A small sound classifier, trained from scratch: norm layernorm_no_bias, 149.4 epochs.
Rows from block 5 of a small sound classifier, named by matrix and row number. Rows with one number belong to one neuron. Each number is 500 + 25 x the weight over its row's rms, rounded and kept within 0 to 999. All counts start at 0. Numbers have three digits each.
Before each neuron's rows are labels from the 100 clips, of 14848, where the neuron reaches its highest value: "strongest on" is what is common among them. Only what is clearly more common there than usual is listed. The data: acted Russian speech (Dusha).
# fc1: MLP up (model.blocks.5.mlp.fc1.weight, 768x128), inputs 43-85
# fc2: MLP down (model.blocks.5.mlp.fc2.weight, 128x768, transposed), outputs 43-85

strongest on: emotion: angry
fc1.456:507505470509488480552497490493519539489497507531479500524495509488531505488537509465471508440519495524474507531516450482514480463
fc2.456:458488538529513547530479485453471529494505507509463514507503488522535503524518505519508500495467494478498529509481488523497475508

strongest on: emotion: angry
fc1.671:498507486522533514547471506518536508455504533524525508501510523485519503503569527476514520497509494504482500505477506485502507487
fc2.671:493513504496510516509501509489471482484496539468510503465511478508501504517527499500515530492517515477466497525500453534471480510

strongest on: emotion: sad
fc1.129:506510494510516495488483536523510481520552515537508542540521483530528460505500499512469471496536504535474471495541524504505505517
fc2.129:507464503473504474469482497505477509500501481519508465525498493508483502508510475512486500491482513462491496517509486545511501478

strongest on: emotion: sad
fc1.4:522513502516494496468487488479476495518489487527502492517520484466482499525533502502491463503472528493531516481545506513481509473
fc2.4:458472541518499473548498500482522487495511505472519487491485533526498530507510488534516515489481480512507520475467486504446500477

strongest on: emotion: sad
fc1.422:528511456542503505481527510491476486490480504509520497556488479554521487500522526503480496471481492432532469488514508537519523496
fc2.422:492505508472526505481462497493521491495532497490489480514490502492512528482494502475479532464495529493494497499502487501511495535

strongest on: emotion: angry
fc1.260:495518495502482495484502475476516449516466504502497506494458509487499483504529505519526493493515453529483504479496486449515485512
fc2.260:474503477487474540465518482519480509545527502479496493513456517490466487479459495497523480510471529537527494523501524505505504515

strongest on: emotion: positive
fc1.473:512500517468502479502549514487500521510535463518502520515485462491526496453480517468487466532494496454515518469540476528489502453
fc2.473:481524508536510493512506485547486474561508500490480555514493521458473482494475482482515493555503484507464483509476535522465513546

strongest on: emotion: positive
fc1.43:496511540477539500485463458469522539486498557530460526485504532494477521489489509503463494488508490529510490512512495556536453487
fc2.43:533492561533479496535557493507490462560515483468515485512493513476497491518495510479515500556490506540496529475502479509486499533

strongest on: emotion: positive
fc1.654:494516512517506454514503505486536534489451498541488543476477512497485498497508513486484481460530511478549506465526485475517443521
fc2.654:513520518529482507502525519515474505530506472498529467533480463515459469513493467527495466469505530476451539515496524477549506486

strongest on: emotion: neutral
fc1.304:545494485530455531528501481477512494448495488484462515468484508578468485530470480473493463484464490505494530529534538508481547546
fc2.304:521527484487499491510488523483506498499507485513489514501530507503511466484513512475477506487509507492478483496501515515499492467

strongest on: emotion: sad
fc1.187:516474532506481405460486473497449467513494480523500504532486528459532519525516511501516463515501557503533452491520486486532477518
fc2.187:497510457505522526487513518476506490476494476483496488521486516511449476497508510483548477477498488509479451546480483480496506467

strongest on: emotion: neutral
fc1.733:464473494474558543534495529484509463513486516514521478509491486527504482495506531506495520469502523523489509523502493476476489488
fc2.733:538487498481512484486467501512486481498496498514487501506514485511484494498518493477505486471498509467499486491516502529526497504

strongest on: emotion: neutral
fc1.598:530549493484528546515555492479513504484505513504508482517510484496482532523524471483506479495468477475461555544513502506505511499
fc2.598:516517492497507497495487513488510492468499509500481501485525484511497513512510474478504500496509515476504492505484503501501493508

strongest on: emotion: sad
fc1.7:475517553531470504490445490490483522551533480511560499527519536487538505545537504531500511484497553483477479507524473509514532481
fc2.7:532477474504464434498499478520478521513500483514508542491497507449520473490531512532502502471496482455528505477503497495515474507

strongest on: emotion: sad
fc1.294:501544450520519533483506533504481526491494502479484494509510525474499538493497508488501491510474528498487503482550496459482515471
fc2.294:494496486480501501496494498513495481492504499552485504521496472506513503505531502502497489499491536472497509506524469513518474506

strongest on: emotion: neutral
fc1.460:539533490511466518501537488487490513497507506499503475510502506517485490518525503491507511496468506495458480511504508545495498535
fc2.460:511504512526493495475469491508486558501500454490470474505528493494530510469444500477523504518513484497520487499501543464512519482

strongest on: emotion: sad
fc1.135:519505467529481527490510507446518562534501502548507524499473460481479512516540508475471456520474533534513528491548521523520528480
fc2.135:496478542530512498535530487450519514493454494469500527497463493520503505498459509531520517526520505516477474512504545509506540513

strongest on: emotion: angry
fc1.701:529470534499497409477487469510441499494496469457522496489523514456519518522483517496474477516491511497523504467471491483520477479
fc2.701:472488449442507520531549491535507522458516492489484465515501491546450461484489505484553520469505494532503474557510491508510476509

strongest on: emotion: positive
fc1.437:496534530515506534540544488482475476497505481526560472500455486523488523470516501447516532470504516504472505542471523520464503513
fc2.437:492512474469503485473481480502510456507506531532478503498495499509477491531496487500489515498517499477497490501488505510495517488

strongest on: emotion: positive
fc1.446:530507512506518501477551486493518509527509499496513518434506459471527560507501520494544476513484496478515539505462467471506469503
fc2.446:478472503507534501422546492491505514504499468464505473531473496523473496492511461470517534513485502460546491521465503518544479475

strongest on: emotion: neutral
fc1.558:512507514516459514494491531484482484517501498496472479468493501565455468504478533495463503487519496525493509547527492508506495513
fc2.558:499510493474510509525488515510522469509495479492503488516515504518521506499503518483483479481512527473481490518501510516521482513

strongest on: emotion: neutral
fc1.199:521554471519522488540517527532500496542530511505485530490462487526466451532474508499503502491525538520501489528517527472513524476
fc2.199:525502502494520493476476515508498485500484500532494490498514480509511499499512481486497493480516515469494484506505497508500491506

strongest on: emotion: angry
fc1.164:530504526530518489531453515499527460501494538481493498534519479485459458513530518512461472508510519521454525487487523525534485521
fc2.164:471490541532478506540495494527508528505528510512512506487534519492515475515502474471501477489529506496511523484486499522544466484

strongest on: emotion: angry
fc1.52:505469461562521515487497482470492455473475466475483536546491510490505491497533484486469448501534502534470526523465536480541486546
fc2.52:490500497533527474500489517441522488505513498519492531503446508517496527505493457558518500512513551487496511528524498509483499496

strongest on: emotion: angry
fc1.226:472484551492505496492481493460479482517470487472489544495537447467515523481529482512525501541531525475544467481491487436513461461
fc2.226:495521502477523509490511446515498547504508519468477451519517536505472525446533510485507504514484503520499488543512513488513479514

strongest on: emotion: neutral
fc1.297:511481513458512526505471483473543524524461513501505501520476515469452511496510500471510518497474516488495494494484488479468479501
fc2.297:551493455496489505495476485501501477497504505501491517491531502503501512479499502488494523501504497483517496508499512534516487492

strongest on: emotion: angry
fc1.184:491495519450480517511494502544481487527472454506477470507509498500522490517510519547487515544469500474529502494480512506486459480
fc2.184:479494517525512522497513480488459483567504479488502475516489501512510501495489482501516480507496482518477545516509458510470523529

strongest on: emotion: angry
fc1.328:506489518528454568490506464490489489528497511495548492475476484471511496552474451504482460520561493491519499499460524494467547514
fc2.328:525511477515507459477515517519474470511496508510506514489525490522470511511491490496517487493495495490524467490518510493457488460

strongest on: emotion: angry
fc1.634:485504469500468491522505480461438469495469504499480540495498499487500548444508462501484467530494470528534446493467513468491457513
fc2.634:511532491472492504480513466509501527526502511459493479504474559507510508458495525517486523514475487542523488514511498516499529529

strongest on: emotion: positive
fc1.688:514512561509516441491513505497520485480522529507527527510488508436534502543519492479478487522505511507500530497494502509499507477
fc2.688:518474467518525577491546503531487480478509532477469495469510500528463487506482511512573488518529496537505439511454511507532504467

strongest on: emotion: sad
fc1.179:510531480485522503517500488520483485524473471528488507474499516470477506495504488475501431466471520494515501484517523476508482470
fc2.179:502509475498484480471473484510505453493488523511491504467525487458487464523508496463500510483494499480494485501491489509504496498

strongest on: emotion: neutral
fc1.364:508548502479496516505496485493522496515474502489493505483523457511478540489498495452508506466493460483476538517471505489458507509
fc2.364:520540490464536515500490490503496511547507510495468488494522559494495486466451519454536505485494497531475477506509534460526511547

strongest on: emotion: angry
fc1.467:509505529515458469536477552521510464504512494514507475491531486535508456522516499516478510501532493509525516506524489498498522519
fc2.467:519492507509471509469517510491501462484500500436483469505529503475522525486487506567470532523465500502516529534476528465496527474

strongest on: emotion: positive
fc1.367:478509510498512526503527469481521472499514494483494513532516480517537499511476513448472477509471513539455510506444497463500485473
fc2.367:504527495496532493480493522467508572535485476530461475518512489521464534493471484464515521518506505493510441517493509494510487492

strongest on: emotion: neutral
fc1.209:507507450487484545509482531483543476472465475526458472464502468509461487483481508517503514479492509479475580543532466504449516499
fc2.209:525500484499474524478504500493515473540499477524476496494516500521507483472490509475499515517515524490506474511534478510523492515

strongest on: emotion: angry
fc1.170:530478475474498466511530496491506490519515473503514476498492486447524477505521501471565478506467491508509497479468550461532505531
fc2.170:504491568491523471482491505546505510503521536492499490508461495511484514502519462504485545501441526529533492514530540558468472502

strongest on: emotion: angry
fc1.88:482535489503528503514502480520460472440463512513494503457491512503452493492489485491533482516518501494546481493454514497493534527
fc2.88:523523547512472499485507519494488507540449506510506473516495526455536486471481487529519525531489495497496479499510501504510498481

strongest on: emotion: neutral
fc1.572:533515465449516513500533507514528507493496492488464503473472455516462522524514430486487470502506493486479535503534507485457513505
fc2.572:500500497491516515500511502524499530531505468478477495526472513518466514463480520442514499531501476548535515477489567494507492487

strongest on: emotion: positive
fc1.118:526479529472519456492484487492462533481486530478472515468508477492502480470466526472515505482460486515529495485462514494471460508
fc2.118:547516526520472472541497496492504506481511494501494479471521520468486497503545525496448521490498463491500508492512495496496498491

strongest on: emotion: angry
fc1.314:493517505516471499515513469512488480490532500483493515471528527471531458551516517486483522507516531501514487509477474465479546541
fc2.314:492484488511471488472561482472499493519493489462506494481512507518459514475467488528556516506520493500516520494495508510456534499

strongest on: emotion: angry
fc1.709:510476482528561497507503501479505536500493470485506517511542451491510502554490529489532480468503465456479496496523472521468515492
fc2.709:502514492484530507499479482495508471514512505530518509497489471507520505507515496461493484496491515488486486489540498524490510506

strongest on: emotion: angry
fc1.136:506474482525479457504463482483464453506540535491505477484542492488509505472540479482479514493522484479485524519534524497517523474
fc2.136:480467525499495528509489492490516462545513510454529495485471510469511524476504537483480488534496503509500502485500485521455526509